Rows from block 2 of a small multi-label audio tagger, named by matrix and row number. Rows with one number within an expert belong to one neuron, the router's apart. Each number is 128 + 24 x the weight over its row's rms, rounded and kept within 0 to 255. All counts start at 0. Numbers have three digits each.
Before each expert's rows are labels from the 100 clips, of 14848, where the router gives the expert most weight on average: "peak on" is the class under the peak. Only what is clearly more common there than usual is listed. The data: synthesized solo parts of chorales (CocoChorales).
# router: slot weights (model.blocks.2.mlp.router.weight, 16x192, trained with AdamW), inputs 96-191
# gate: expert gate (model.blocks.2.mlp.gate, 8x192x192), inputs 96-191
# up: expert up (model.blocks.2.mlp.up, 8x192x192), inputs 96-191
# down: expert down (model.blocks.2.mlp.down, 8x192x192, transposed), outputs 96-191

# expert 2
peak on: G#3
router.4:158082103138112079132102148139139105146123133107155147124119120125139173126096155159067084170126127142114122135138140106129148107119144125080150144142107150146143111101136142122088092115132142076088100140140139155112151164102102130124108156103159172166119137118133119138138171131139088120
router.5:126102112144084102116124107149108086152106147121153138113120129125122150109092138156074081165124121167114100144127139090115139137121136115103124159151134125120184142126134142120086081110125138061084119127122134118113142167152086122128095134132191140162099132117116125141158127133148086133
gate.0:138151127123149114131140199100144131129142132093147155148130113141140107121097125179126164131122153094108093116138165089182124145104203119132171146122135113135138154118078122159134111117175171106170132117082135155111174110163125145106148097125141129119133160080137124121114123142113128139
up.0:185084083118156120126076137147186102151177110115152127129159124126158118123141127121125110143154110162171113115117075096131156112153138137108170132174121076114091113092128120123130074113133130171111124144115123156122115102134132115117106150066112106145167106093091152100136138123167123118
down.0:155083108140139100123141096118122144133103137116105115086135132116146148123131139111102102173144138132146110183146141125142095110131178136116121117175159141116107130150145124110100142167130117120092146077143120138136104143127122148130161120101154173193103140104065125132116130139131122145
gate.1:097103161059141111142133130133143100152165156122120126157105135115117144117134141089088131125151091127103153128062118148132140121133163119115135104092127101124122210121114130142172123134105112095128117161138125132115181149150157140127116113150141120152155088150154127149120113128055127108
up.1:139134140110124092142078125104111092137128172127176117105142097151155105105104094122163150154122144088178131141159116129110134143180118106157134158120080169122149084093123134145113122128128097150096152119114138132123082142127125176126123135081110102105111087134161121115146102121135188130
down.1:095156144106117140148127079148139099164105174134135129139125168155105169166133126124131074141114121126090127119113132087158177140126122139095145166145102087124139201098131135111102168116106134145073144128147149105110141163165147123141128109126161133128127166113166126142087119129153115125
gate.2:120163113078135078105116150143111115160128107141147117098148080123112154117114141151161127142127120086102157117093143116178111129171143111086146156165111129112138122110108134113158096153097106083158141078100155165128138127173102144130102127092119106132126109171163140135131132133127095114
up.2:111144132096130088124122097152106123144125134156123130104153075117127149119115150163144117110125118096141171103102129133166136129174106074103099133147115077148132111102129143112139115130112136099163151101136145178137166136166132173156113133113091114138107119184163144137140122132112126140
down.2:154105124128124101135139089149086131180137139105105134136160145136136079145151094129109128133079134128140140128150067098115162114132114127143154079192124122116139101141057120140176106136117155119142137124099118115143128161090127098123122157121178090149154118127116104151143140136108152157
gate.3:098136130132109087155115078158132115090130129136109127135141151130097126132092135145148137149112130122087132075110133126137101134161138103161148129180167108129111098157109109133178116101104109124139109118148073134120128138120190137177098088125114115114127094114171132096122115144100088147
up.3:114098103147130160116136111137141098134104116119111143111163098157096144145121119121093152098146128141143150093061142122124102133148143117111143160155134126198118114148093100169144106135135170166164098133117150109127171169164122129112119158116137134127070104153130163147095169122125093114
down.3:131118107172104150139121174131141101107150114084137122156099141112113175126147156141146135164160086094135133139126134142104140076180142082115151151106202169138096136128129142105117096120150072129116159100130138113147154128164162130125098141117105121122124124120099107137143167174107177118
gate.4:089164146158126097138152145078136129133121151158111119143128143116085122099149123170099152079136123154107132096177124097149106118148142153128128120130153149116095136101158154129142140127128160153131124172136125099155093122117094099129131173090169145097119140113118173118147130144127170105
up.4:133135082102144140182112144121098166162133173155125140143141143098131127157134164147143117130137110060173140162107108155139138124131076050112137099125148136106146135116126132119143115114170095137120120150123160123114084126154162103125108122145084141113168092143107127107143087090133109113
down.4:204118121119138089128133108110121108149127130151116140110113130124134130112155115113107140171175154118120155145141127125136105115124095153152130078212136148143087154120162108105187124101099119130152065123128158123141142116163155144159088161114096131109120159152107146106129147123130121161

# expert 7
peak on: A#3; D3
router.14:135065119138106113092128115130134084148114178109150130184097132123146157132153112160061084156140120145088113122116162124126132117144139113094170149143109121159158088103102133087129096110105125102079113128141171134137165142152120135130089128117152153151104119138119122159156120146152127149
router.15:156122101114098104092115118152100095123112159091163134141100114148153110105133109141088066153100120158086136122137142132131149122121157098090138150102121136120157101083128105131126081108095144106078124147103142119146173128126132119134107100141144165135124124116130117152139102137131115145
gate.0:099128154149105135114156124086112168167130140140119123242080141113109136119106147127140107166139099118117133126134156086134084135119096159124127148119089109142132129163115141126146133109095105084113120129148220136152117115140119125114115151152124158106101137120117152197120145145110121146
up.0:103144152164094142102159129106121170149128153132134131244092129118117129113101145127140108172127094111121120119137156085140072137116091163108120151121100100147123125168120134120136124102092096085099105125156209141153117115115123122117108138142126150108100136131117152195128140128100134141
down.0:120107133124126182125137116076121127154118133122125124134139151125120102145139135154079155104147100124151106114135171118147090170105109162154116140127075120136166111155101146132137139085123100153117119118108194116139104073112159123139129151103204079135123128128144120143160121131138134176
gate.1:125175145156118185126171074111149121125155110097138126103158150182114078106144137140123117081136174105163104133093124131104110121118133109133114143124155112111119159169140132144118131117180090133133143120159125118144117176131111133114176082142139140117096135139114087098129132149110159162
up.1:104106078119126099121129082136169129125144111115152170127080135153130143118150144131115121170113102162124138149113118149144112121094176082139116083130120165130124146145089102127125156099167121104109129108135147162127149141143128123120129082135157126126102123146167140119124126137117064111
down.1:111120103126113120149149163119110140131143139091146134135125127131147123118138151125104119145127114150141143142132138135126186126126129103139168123146142103127168126167168131128079138112180134166088159151152117084142109134076114132133111156118102116165108089122082149125128143098156109120
gate.2:177114098166144166126118116139119120117104093143116109136142229095125142120129141081087108118133121131123112114145127104122098158111191132161115110146112127126140118111132156161106171119118185158109116130137121100125098137129109117158093105145152133117139123127085120109150076169150160111
up.2:056126178091122112126132163110166119137131154122147154115132031166128123115128134140169142104131116118139139149110124147116145085147075151112140156102127092134119125139135102121159093121131068083160148139149098161110136087101125134067163144136108103164122109134162099153131168100123112151
down.2:110120119087122091148131173102102140126142130105151111101138057092118087137147101100134154130089104148110140136084156143099136124142138077128116138092099170166135106165151125107128160172173130113161138107153114143144150116124122086177140157119112160160123116121134136100125114118145111098
gate.3:106118139093162093152122106150126163123077130118149139146138120137135119120116100116162138100180153115156090152139139104121118138120133120167122121094125094153148194118142121158156137106135066148151115110149116115119127131122129189168141106075123098114114117116148092125139141149129149107
up.3:148080105097152118167060134119116144116116133148180136147129158125122110103122095131156140148194157147112136092141125097124126149115135147139133139152118109146125127112123133138124108135138130126093159119151137100110113125125114173168141117106157164121125155085106119147101119199142120129
down.3:108140108104119128145186123140127128108101108126149116137102071099122158128161133105138120165157129118181081158150156161098115114146108179093114122105096153113156142157122121130086094097116131085142118120129107138151130125159112161126113115156145139132105123139178141121116122112109127093
gate.4:138118107131113166138130137090099169171159132145098154156162083123134101129131154093166153139097116142105126132075121108090106148080137144116119112121188087156106102180136133149188127099123146101181118110131152129062142123124118130153114143158104131133113164132141142168111127112133099145
up.4:105128108102132140117145100122122130111117162073136136099115135127139174135121131149110131117154135154125146133058111159119164133125160157119141118136113158146106140105152156127152151160134103113133152120158156130162118146143152125133100136104126114171110123151111104110148138127146163133
down.4:070074105108096112149143124163129112143136124138177106141138114160168094118138144189144119142107143076100139135151067154138132127110163100114153143082154078138144114106114128113139104137136114093111134104122150142122127114118108155110113147154084168099122133126160111129117107118101141141

# expert 4
peak on: A4; A3
router.8:137121102111128101094111115151110084136111155092169110134123109152146154095107115149089084145128119165111138152134140126161149125140134088104159161129093145135173115108152139105099085143111133077105121109129137155129163179128138124121104135114135144160128117131145111112136133120133117128
router.9:146116143134126091124110120118114101139143150135142120134097108122165120109134119162083110162115098150133128147154127119133131113170145135067147137143117133119168102113148135110114089140117128086092115122116138132119130133104110131134110152110121174158109138138131121150106127109149094108
gate.0:089142117119125151172158103136139124166120102135129151119114099149105099136102115123178166091095174113134109159131154158080163139154134163188103114127122164159103122137118103124143197114137130147115126078110106161135097122141105103114127122100098109090120182164157165127123116133142140120
up.0:100132150123107211160121107064133113118082113162137134101093127127138130137123117100176149127137144133118121145102110154096112121135119125133115113102144146146106138139137110113212161098105146148116137089136101108101107141142127129108140104144103118152112171115171148151130130149136102128
down.0:124139117124083123135129120112122129121126153153121134125149086149163171109155097141147126157089146094124172140133135098124101097153152141080124158131095099114181119131130173095142170116155120112108132204114117097122098153081173141120112127140125120124169137102133134169133144134095117146
gate.1:138126133112150185154099098059150111102104154129143129149164121086107158175156107128134094109147103087140142120104111090134113127174099121131138148134139091161136117122125097108117149116145138136156122104170150110078169121165182115145140134102159162107105130113138117170168075122150163144
up.1:144098140126158101132135121084109184137137102135119151131136170125107123151142124096159122059171166087192107138152120134138125132130161154147053107104125145159116184154085093141133161103137110110123125123152095136163126115115121139102136128148158112131142115078114154174105138127160106154
down.1:091131181110141116120174103114117144119157103094120117164142115105135163127109109124124159082116134104127127129161167084141118125144087095152159135096083122118122123149108109192155121118107134118116121119132145151152093150141137106129131096104157143106102114122151119160156119102134124098
gate.2:140137142106129143135152122119179114142077097139128128118148149080069126118095129101137117081142152111119119100123142124127134135141094124146143124131138160129102127120155115119156142138130132102125120089138095137156130115122134120107108158126152167123123110113112132113147144130156137114
up.2:140097133153158134092145148136131154155144134173128142129148119109063113131076177132142120088124113142180136121115104120164141144166119158131107165106092128146113150144100110096110139139136111145153096091153123064117137146077144144140108157129153106137149170138155115141086146100145124127
down.2:093113139108126136125092111069109178149128146093152129121109094158166095127162151124119139123146117093089119130128095110114101160120180110158105161093107122141157140136126139151126082167098127145130159084110183107095125164152165115137137109109165090151091083156100136142170106144135087131
gate.3:091115172120092143139145137136115128091140095143108105179154139153103151164133128134198162098140145149107102163156077155126121105149150152153095097158114155119102133151101137116141135117125116122119147141142126119144120130135092149116135116131088105112089122154176112133101129106151127104
up.3:100146194121113150131144139071108151078138127162093128130131131112118154140100136149189169106074125119143115147121112099108119117135125184122083115130127135140124127197140134140135131153112139115144149132148139134134130113110102151101130115134096137132089131165132094157157109134165139104
down.3:091124131099116127136089091141112125145112098129159133109101120129166132158104113113087110124089117112133143170110113222141096118164150114146117112122149126129170125149103141145119122151147131096108201100103162182150150116125088168126142118124136110115108108145169119122155150124123118140
gate.4:120104123126146149135073158108127094129105114111139102115123123129128113146172149114105103094152158138114139169121096179062121150145087123171086128113143144139134144119103116129159131120092143128158153150130164108113161130166141114146150114101121128117163139109143086134168178118104081141
up.4:133124103109103106135100067118139130146147154091110159124107096149119100135184154083129112159113138124162102169115059139113109145136141177095086137140154101140125101134073138111116097148113101099082127136139121163146101151148152144105148140133128113154161111119120142135116136108123115115
down.4:172161150128117155146176171119119098111157117112093109128173119108112130091143131082176090118137158083135160099190088085150141115140090198098143097152125155131154119141175138115128133113116109145133107136127142085151111134122151116113112138132133181133121124146108159146125094115152141126

# expert 0
peak on: F#4; D#5
router.0:137113068107087094106098149154109099118105136124152121144086143128148150120130150127080075154113067155063119136144145149139139140111140108118155143111114122125164103109144142120125113100093137076081113105110142135123132132132121141135097117140167140150152097146098110147140106114122120124
router.1:103081083097103107113121114161133102160108151115134162152126126150138167150131146144069126142118131149108117121114132116106151142119136147109144145155128113118141135113122144105104112108106156096104134141099127129149160150141121120123093169119161134164114129139112141131137115109140090116
gate.0:101122099103112120119151116106139121120133151099093142083125129133126182152101122161122168141157148070136105090120090136099150129135110059164118112120104104108107176136177114169129115139075130155180133150141139136157092121135156134161118092117119102123186100114119129135127139142109110121
up.0:119159125158116113106137139125166123075132114151101069105164120140127111129150107162129160133106133076137114104096149125140144135181105094148108102130107136110122124152140086148106077150106139143147122119084174131176110140129148161144121081114165140161161120165133111119129129114097112084
down.0:170166152069135101134124118123117099124143100154154088127120128106148137131142098134153153095156112100106132112143121106159128138092122073137128174118154140123118104124164150122142160144139118123141111121129082087119114086157119133176097134127171123116142078155123130095140110112098138123
gate.1:179164165121152102168114096111090140189170137142139142108147158122132137144126129109116129161083097118115134104158156077142104116114150129123161137121125121129148154180119098152118115123157124150128138140125172118119148149133132110105141111125137111099089134114120146129161105161083196110
up.1:086136105129133140107141130054130131106124126126129154109131117158096120143125126156147093129163125127131103150111144122149149156146152082127181122081115138136107132103118103112144154120110159108157143112155082126116152069163127134154112095166146161088102158146159107122112076133132118159
down.1:189133079146140169149093149126146110110142107144126138115112175135156125103142123138105146117145098157091140163184066125088135140120128139100140076114112129111112138109128127103141140096132140187126147122083143126145118126152135104126120120104108100135116140098113117098144124146113139155
gate.2:120157143160127074090143112106119125146100062150141097135140138092091102128135139114154156081130139128088116097116159171152111123155113088128120117182135144119178121129136113108177143114137130095161121140124150120118147115183145146155130129133081138123126154159086109127158106138138156137
up.2:159130144132156113105151108145137142188133084115134103089091083108115144111166148133144186083157157146117157149104146176121118117128105089109145089162121149147170127139110086119154126122115138108129101139094172154085171142149149087153111104127091100145151139173098151142134125119123094115
down.2:104116115130149078132124105129154111193107199110121122066128170115123116150136128146127112109148136140124110090141117132143150123139135149149159111203106122145138128123184130087121135163151148138145118167105159127171117159109126120153145141095121142158115122134157102114134140149152097106
gate.3:092132118094192140120124120158086082158132124164115139121160135141080133106116138120096178073152113159126157139143135102140132124123103170147121129136131125132100121106128120152129171116135154133117117146092133124188184121097140123123127162098142136107117112120117120103145127128162128138
up.3:133151117090145134115153071150123079118148132163142127130166167138122144098103121141095169102134105155112142136169137122112165106110107161132156148131118132140131099091152147141100167107120118150124144150098143134145171123094143106100164140115136147092133128117132124062158142143149157115
down.3:140106087117080125162115109132112159101125079130119162140085122145145121105112133125122129184074155165112151149107153131100154143140101208141141158129131112107135104160122108120137114139163157113164112115117123127142121131112084121122176127110111111132146155123144142116104126154128117117
gate.4:121117105122126143128137128162086157157120140063119126136107130120135136116154157141067165142138088127105156133103151106121188107092132133135154177132084112126140132123145149121116121114085160130139079166107142149090119168109140124146105123125103108147156112091152104112137178115134133108
up.4:137102143108149154146152149128123121109077134106143130121093122123153113090166135142071169163141111132091167135101118128133167097131159151124141152116086133152141152106142156117117133099102148146110092167135110128076106136121148122115142118134105104151173120095172132121112155094120151119
down.4:147158126114084156145155125137112123094121150108120152077108129142167130077163088120115132145120120158148137180167115097100162076182118170119138122130119153132116164147169141072102129082112110156149090159128133143126121110133148085119107167113119067157118087118116107097178150125116124111

# expert 6
peak on: D#4
router.12:165128116146128137160126170108114105090186135126142109111154155109084136140065159136136115136126098110133148147137109115142144149135135129124107149140165129129107143121139146126153113139125123114177115129131153111111176103123125117140105126102121146111161126102126115121137148141096121164
router.13:129124148131108114098106090133100065160129135102152152111120116094126120163091143136070082166108107166075155111127128145148111126170160111124154144149149132120168109097098159130113107137153132140084117157116137181105143126128138139135129127140207168140115112099138110162147111145142105155
gate.0:157104137118179141144106130156132075121089131092159129146103131113152157136142174138060104100124094133139137131126130116150127114117138106159146138124138139160154117123108126108115114153123108112082123080156131123129146136151152119127140080171144154188121116070163097137116099093108092158
up.0:101121152158110138133154116164078121113103086142154114124120111095134114149126126143125069095142134126142092080135117096143099134152127141095133131133141141099121134132142141148140109130130124127131116145111083091142130132126126125120139142066139149119094166155081118139141106140163145116
down.0:100077175126134129129093147113164120144142102139097111158109162136124104118134168165106135150140149147151110096114126119101087149124118149139101126159136099131099107108135145144138110112100108106148080087142114125129123113102147119147111125108129115107139136143128097194080176149144176122
gate.1:118122158143138153132155062089149204118146140152168123168114125137151098149142147105182110131191090124115111147120126159116112140123120149126103146131146118134118134101117143144103200112135124108117163131114132123103186091129123133118111133124090164122116119139125125127098097143125081130
up.1:106155105106110110138117172155104059112136124121084145112156143136141143128099107157055164149082164163103161120151110095133159116127163118159143106120106129114148137159161106110158075152114141146115120121129103148158050134103140146127148138144150117149143131132135146149145128106126164123
down.1:121129159139131092076086106113122156125195130097111150127116107142172113155124157170175148119094168118120123132146135129124130144079197157136167148111120119112106115078166098106129069155108126135102145089154078098121139144113137179138113113130135111118123141120123117126116093126124115152
gate.2:098145120162111108087146145096167161168108140160148159105109121131130122133119124165172122056112116099115094145125135152099140126139153157112126119100110132127151156137076084112107088157177098124135113124142126120094140117133117143129146126125132162156131111107126133120126161128123087133
up.2:123081149122138136162103091135069137115177144119104137143117125166139107108099141118121112148167136129116134116081114129144113132100159104149124135122121097105101107092096177135182137120097134137094158182102146107132139146139166106117087113128112087099126117108140113108121106141116146139
down.2:097133120152123116110102144143108097118105126173158130158117092154128119152117144166133112157143125122174126115100067151158122116131123150146119092128116150159107082149128155096098090135183104143169144094120179124163103131175102166090142123138100148164143128147115123106125173116122105090
gate.3:176137133146103121175120149173107145141095122111138138124129131113125148131079093101143075125098129147139136129176111111148113116142161146125146111115070112153132077140132128128089070162125184129169100094119137143149153137108124120121148141086125149150147154154142117126122145136137137098
up.3:060110158105148142092154108095141137116160148120123121108106146124115112101137117127086121099133136120108129133100120119101110123109137129148127114128137166096179117142135158142124214131120055120111150093126087126135089165139132120156127122158114120098075112131130096121134132129115108172
down.3:099102139107095145134147087179123104175102116134124148135118138161104136123140108132179095170152135118119116123118127139080128147088146123103087126094130137157182119165114118116157104146103118147144096095104153110126129122138085089132148110123093142175124163151140157177134122147103122138
gate.4:110102103121172180122174160092065154090115154142140147103131106119130113108093106114090092129167126129161129156139135078163116144108103114181155110089132081123120156155108131134151126111119136134116144119111120142110150131073151141127143100147179095104117179127162098146157114137155111107
up.4:147134092123130132123209146116157116099100121138117073125113099178133156129116154103170103138119154104155106157133173119100133119094168135128126123103130109126133158155097124147146112092134153143148122084135151131112136132102146128116129097132111145176112164145131169166134131133122103128
down.4:125101113099117118137132087151122106151116110140133144130132143121129159168154127113133152113176112144095148142129162144117105134118124145118086142138124073157106099130091114168161123134094119124135146115096129132142155133084104111169136131133108153170090117103130160153149135101105106146

# expert 1
peak on: E4
router.2:132086092103116120111114139163117109158126167111181122165115128138149146114122137161080083147109115146131147156127154115131145112128153106103172145128105125121167135089135154106102112105159142082103136133119148127125146167118108123139093129122164183130142138123139113117126117134143111155
router.3:144097089116081083133099143119118092137128155123151123130104104104145137109146131140060083150107082175109125127142120109119148125130143133075169159143118121116176123105125166133114090103115150107103122140087124136100126153138110141126109118141187162150121137136085102126132127137126093142
gate.0:123131111146151142096159178085103106161136075132151133087170126127120150126091138152137156129146106122137123108181107104123155119109138092139125112111131167137122120099143127128110172107112146101084125120099126114188118122126102158135118109158122123109129128109118138167109072125181163125
up.0:152108123097121114129120130175151130140124140108146114079140132159148129153126123096111106118105120071087138154097115104147118098144148128105092100158101101125124139117136121139140105117110081137117170140126147141093157133168174152132150128090149159132144128100111150144125168151102099139
down.0:140126112137119089099132152106166087142115117109127096119135113111110174151095123087126108138153120123106109159114111170163122148152143134136130134065111138152109071116089113183108119117160126126115080127139123154106136151141128147139128124115118180132103116103126137151115095164143065137
gate.1:106124132147146143116191105137101165123119087076117094087128127081117122095093122135123120138145153152128124152114162139152100140122117134127108117131150123168113143119160117109133146124164106131138098154105117114128164103158124140156139104137130190125080113109115145114133139144110143143
up.1:107146127153155113099199110134129168119091104092109114066151118109093152142068127188142104121164138157164118132100160120126111152132131129076124094121153119133136153126169130130136097137167102121131094160117156109142134114173134120113157113144144171122076145136101148149127131174110132122
down.1:141155121091117118126157102097149135145127164145136128096129172146124086114091128144137152098127204116142146132079123095108145098110149098147115120153154089143138122082108119127144136140145132141174120131097132123144180106116122163088118100123105104153129138149112121122176094162158155143
gate.2:150138129122105101130119118117099152105129119102125150146120123130115230156135105132116117161148141125116132144113153108092107134123121117087120124135157138099138132138121112130188134107108090090135138130147133152140134109143103138143140095181145154082102109131172077151148107123102112125
up.2:143160098129122125160105111126122107120134090089118100127133116137144159141161109144137159137135091129160133152131105123093131119144093138154113104168141128118138090096167121089154089138115133128126146158097188144139137122117151147151148123200136094136138077154119081173157137115128112133
down.2:138117129133097099118131134179123121158161124121144118142109080149109137150144155163140113117143124087120092151122148095169104129130152165110114119105109148121172143139070124123115112101155113101084108089179134132151102116151108121127144131152163142096132132113124108158092129116117073142
gate.3:134153117130144111114126144125077090085151106157135118146109159114125078186133135091113118150122137095137121112158120148146134118190143128139098131116148191130106128092097120128112084157111133105120121103125108131174121111097139121117101105145120097093170098165159104109135130150122125102
up.3:120117120104112127115178147141119121134115097120143118163112142134072099128071115130108138152133116112129126121121153152166070110148144117127128150125101170127145134138112129136109104113125100128094110123086168157180164117127099112129112114122130081084146103142179127122111128131127149103
down.3:126136120100152147130128079113147125117131153126094138112147101152126178123098127123141108162107134142149130159103152142142107109131163188144136142113089107144098104126148146138105116137126155149102077127102109150100144173144126131121131135132126106163138125116105099160150177144126133105
gate.4:106101143106119112097152137119136088111150082089153186089117112160166107099105110102101128120120149156157126104086138132108158121101135164148113154111129107144139146130108127122107142126130118128120166159152132128131154099154122124113113122094088180091101115161208148107098141115132156126
up.4:162182138162119160169106114125142145146108126186118093125154139116094142160150148152142130115113092106123090157140120149138087137131090091100145115160133111134162129122125118147132125114139113151162120152103099122114105139113156146143145130143132119165134148098095122110140111181103113119
down.4:134134103110118154181126206092135134097140098140152140089111137104132118136160108129170161109154107136131118131128070100119125133125116155149124118110090118106116119149119112103168127127114148126135116113114144182145128118138128081113129100076136153096125111122101118111121160115122102088

# expert 3
peak on: A#2; A2
router.6:131089127126102123098102129160095128156129157102142146153142119099140146136119107123098088146126112110087154111095128123157141111135187093075173163122120094123144084137145117116096081142100120109094139124108140113139141120159087130099079141150125172140128152122139147131123154105123151110
router.7:113116139128076093114103104166128136136151148110153124157128110139150112141122142146058082143113126157097113126133159122162140135144176106098173154130121141135147124111157139127124079120139141105089110175106161107139141137149106126097104140150169176131103145145145102132148114123137144129
gate.0:145185106117119144162105165136137150139118138124133125141159131110153096099124147102104100160059120083144130091155110158159174103118130116161119135129121105123135130129158160133153152118147187127148097141149134130075096107124092107157160162111110143136165160157075123152121122178146136097
up.0:161160130132094140080095104162123137127133126117117149123138128119175149126114135146083121119115129116143108129104171117133129101107080120144119195163071138119137108182179151128139140134118130132111141173130098114092120124134095119130131137161099154089116139146095102168108096161107157133
down.0:132130090114137142175086117155111099122119085174129156149154139101138151141101124121161111142092103120156126153174131136120121151115095133166109130091105153101097119138169120160115108161114154153153084060120119169138101134128074134124172127107143100127128125130134124139107104097120136088
gate.1:117109201120115125136106088143117189116127132083146158126122087107129138100118127115127082130136136171136132115145180081179127128124127131080120119134133122141117144135132133130103111155162114127154102110142112136159130125148091113139101204132116196101110125126146131116128103112135137105
up.1:134150066141132132116149157121148053132124116176120094123129171149123115166119130129121167128126121093116137136117082165093127135142155125156128144131140130125143115126117123132140151108089140141100149141117147116097135139125168142115157055114148077157151120129118135123132158140137112136
down.1:119103080096108123080110141125154132106151161136133105155119124126143146139147110147154137152129109111117108144119103182115110104148130104122133141127090098126159130168122107101084169117131121091112129116128152086146155134077130128121157144096118146150089170158097172151089177139163098143
gate.2:133125127146146108144131173102115124118135173130112152139120151111103096148119159157151104128146092131100122130098143123133144147146148086072079127122145124102180116145130145092108202126090093112150122152133122143112145094111141093152110123115142082147134138147087119117111164138122103141
up.2:159168119093155115148178152102167126155139141169123108140123135133111103138136151170144145113124126108125100158116106150160108132138149107150092156115134121092131158140146091100119140095122115111158128107082117145126132129086172104094147136143099068101135123091128120106101139115146134123
down.2:120141168132164123135147116105154125095124126118107104124106123126124101135117160126142156179158113140159138100140136124128140140144110119134120110122109089148117128093160142135141116117099112106158137110181139179128139162159151147112148126121153136136111094142099121132150136136098108108
gate.3:112145143115133161146091128161154130153144202118147143112148116124123140105104118135127148099140105118133110124109094118140151152132145117111153143141117137112126169107156119110140092125142177122119093105118144108116198166115089108131122109137133150114124105135147114133089139135129181125
up.3:123094135136155123131166141146153107176117108133133117101143138120122153130130100121113127091155126083141121109122127137121075139138111150120166110151113093149142136178134109130142137126100128138123105133155146144107132121113100138166097131093167140105156168110088168129177139138203067150
down.3:118126091113139132156134115127148132166116136140129172159119120107118154142135120148121140107092107089087097160103124147155109094124118140118102090137174088141125085130144097196131119174160150092128134136129096126149109117161121128113140093158096139133184141133106108111103142139156080121
gate.4:097141195090113111111158128152099112129120112131131144160124117159130177120147122132165134122154149114121115162117086138127120114133104161111145120131142089124152116127121156057119116128123101107164109159123186094152098116079121116114155128105133137133162129119089170088134112108129165110
up.4:153133089094129129137109153118138101145115133121116157106137153150119122099160132155096130163115142095091156121095159118181183119143192115106141171118109128140156085116110126120153131107084146144104124129154083140113098098144130185121145119143134102104142086147151119145101124133161102121
down.4:122118098154118136146155138131129160153104202096159137162096072150126102118136155132118149145106108116119081144108117084142142095136156139106147168110175115129169144176126127188111110076135120095095129112165096149100125181135125134103118124160150094090105160111116143138099148121119126105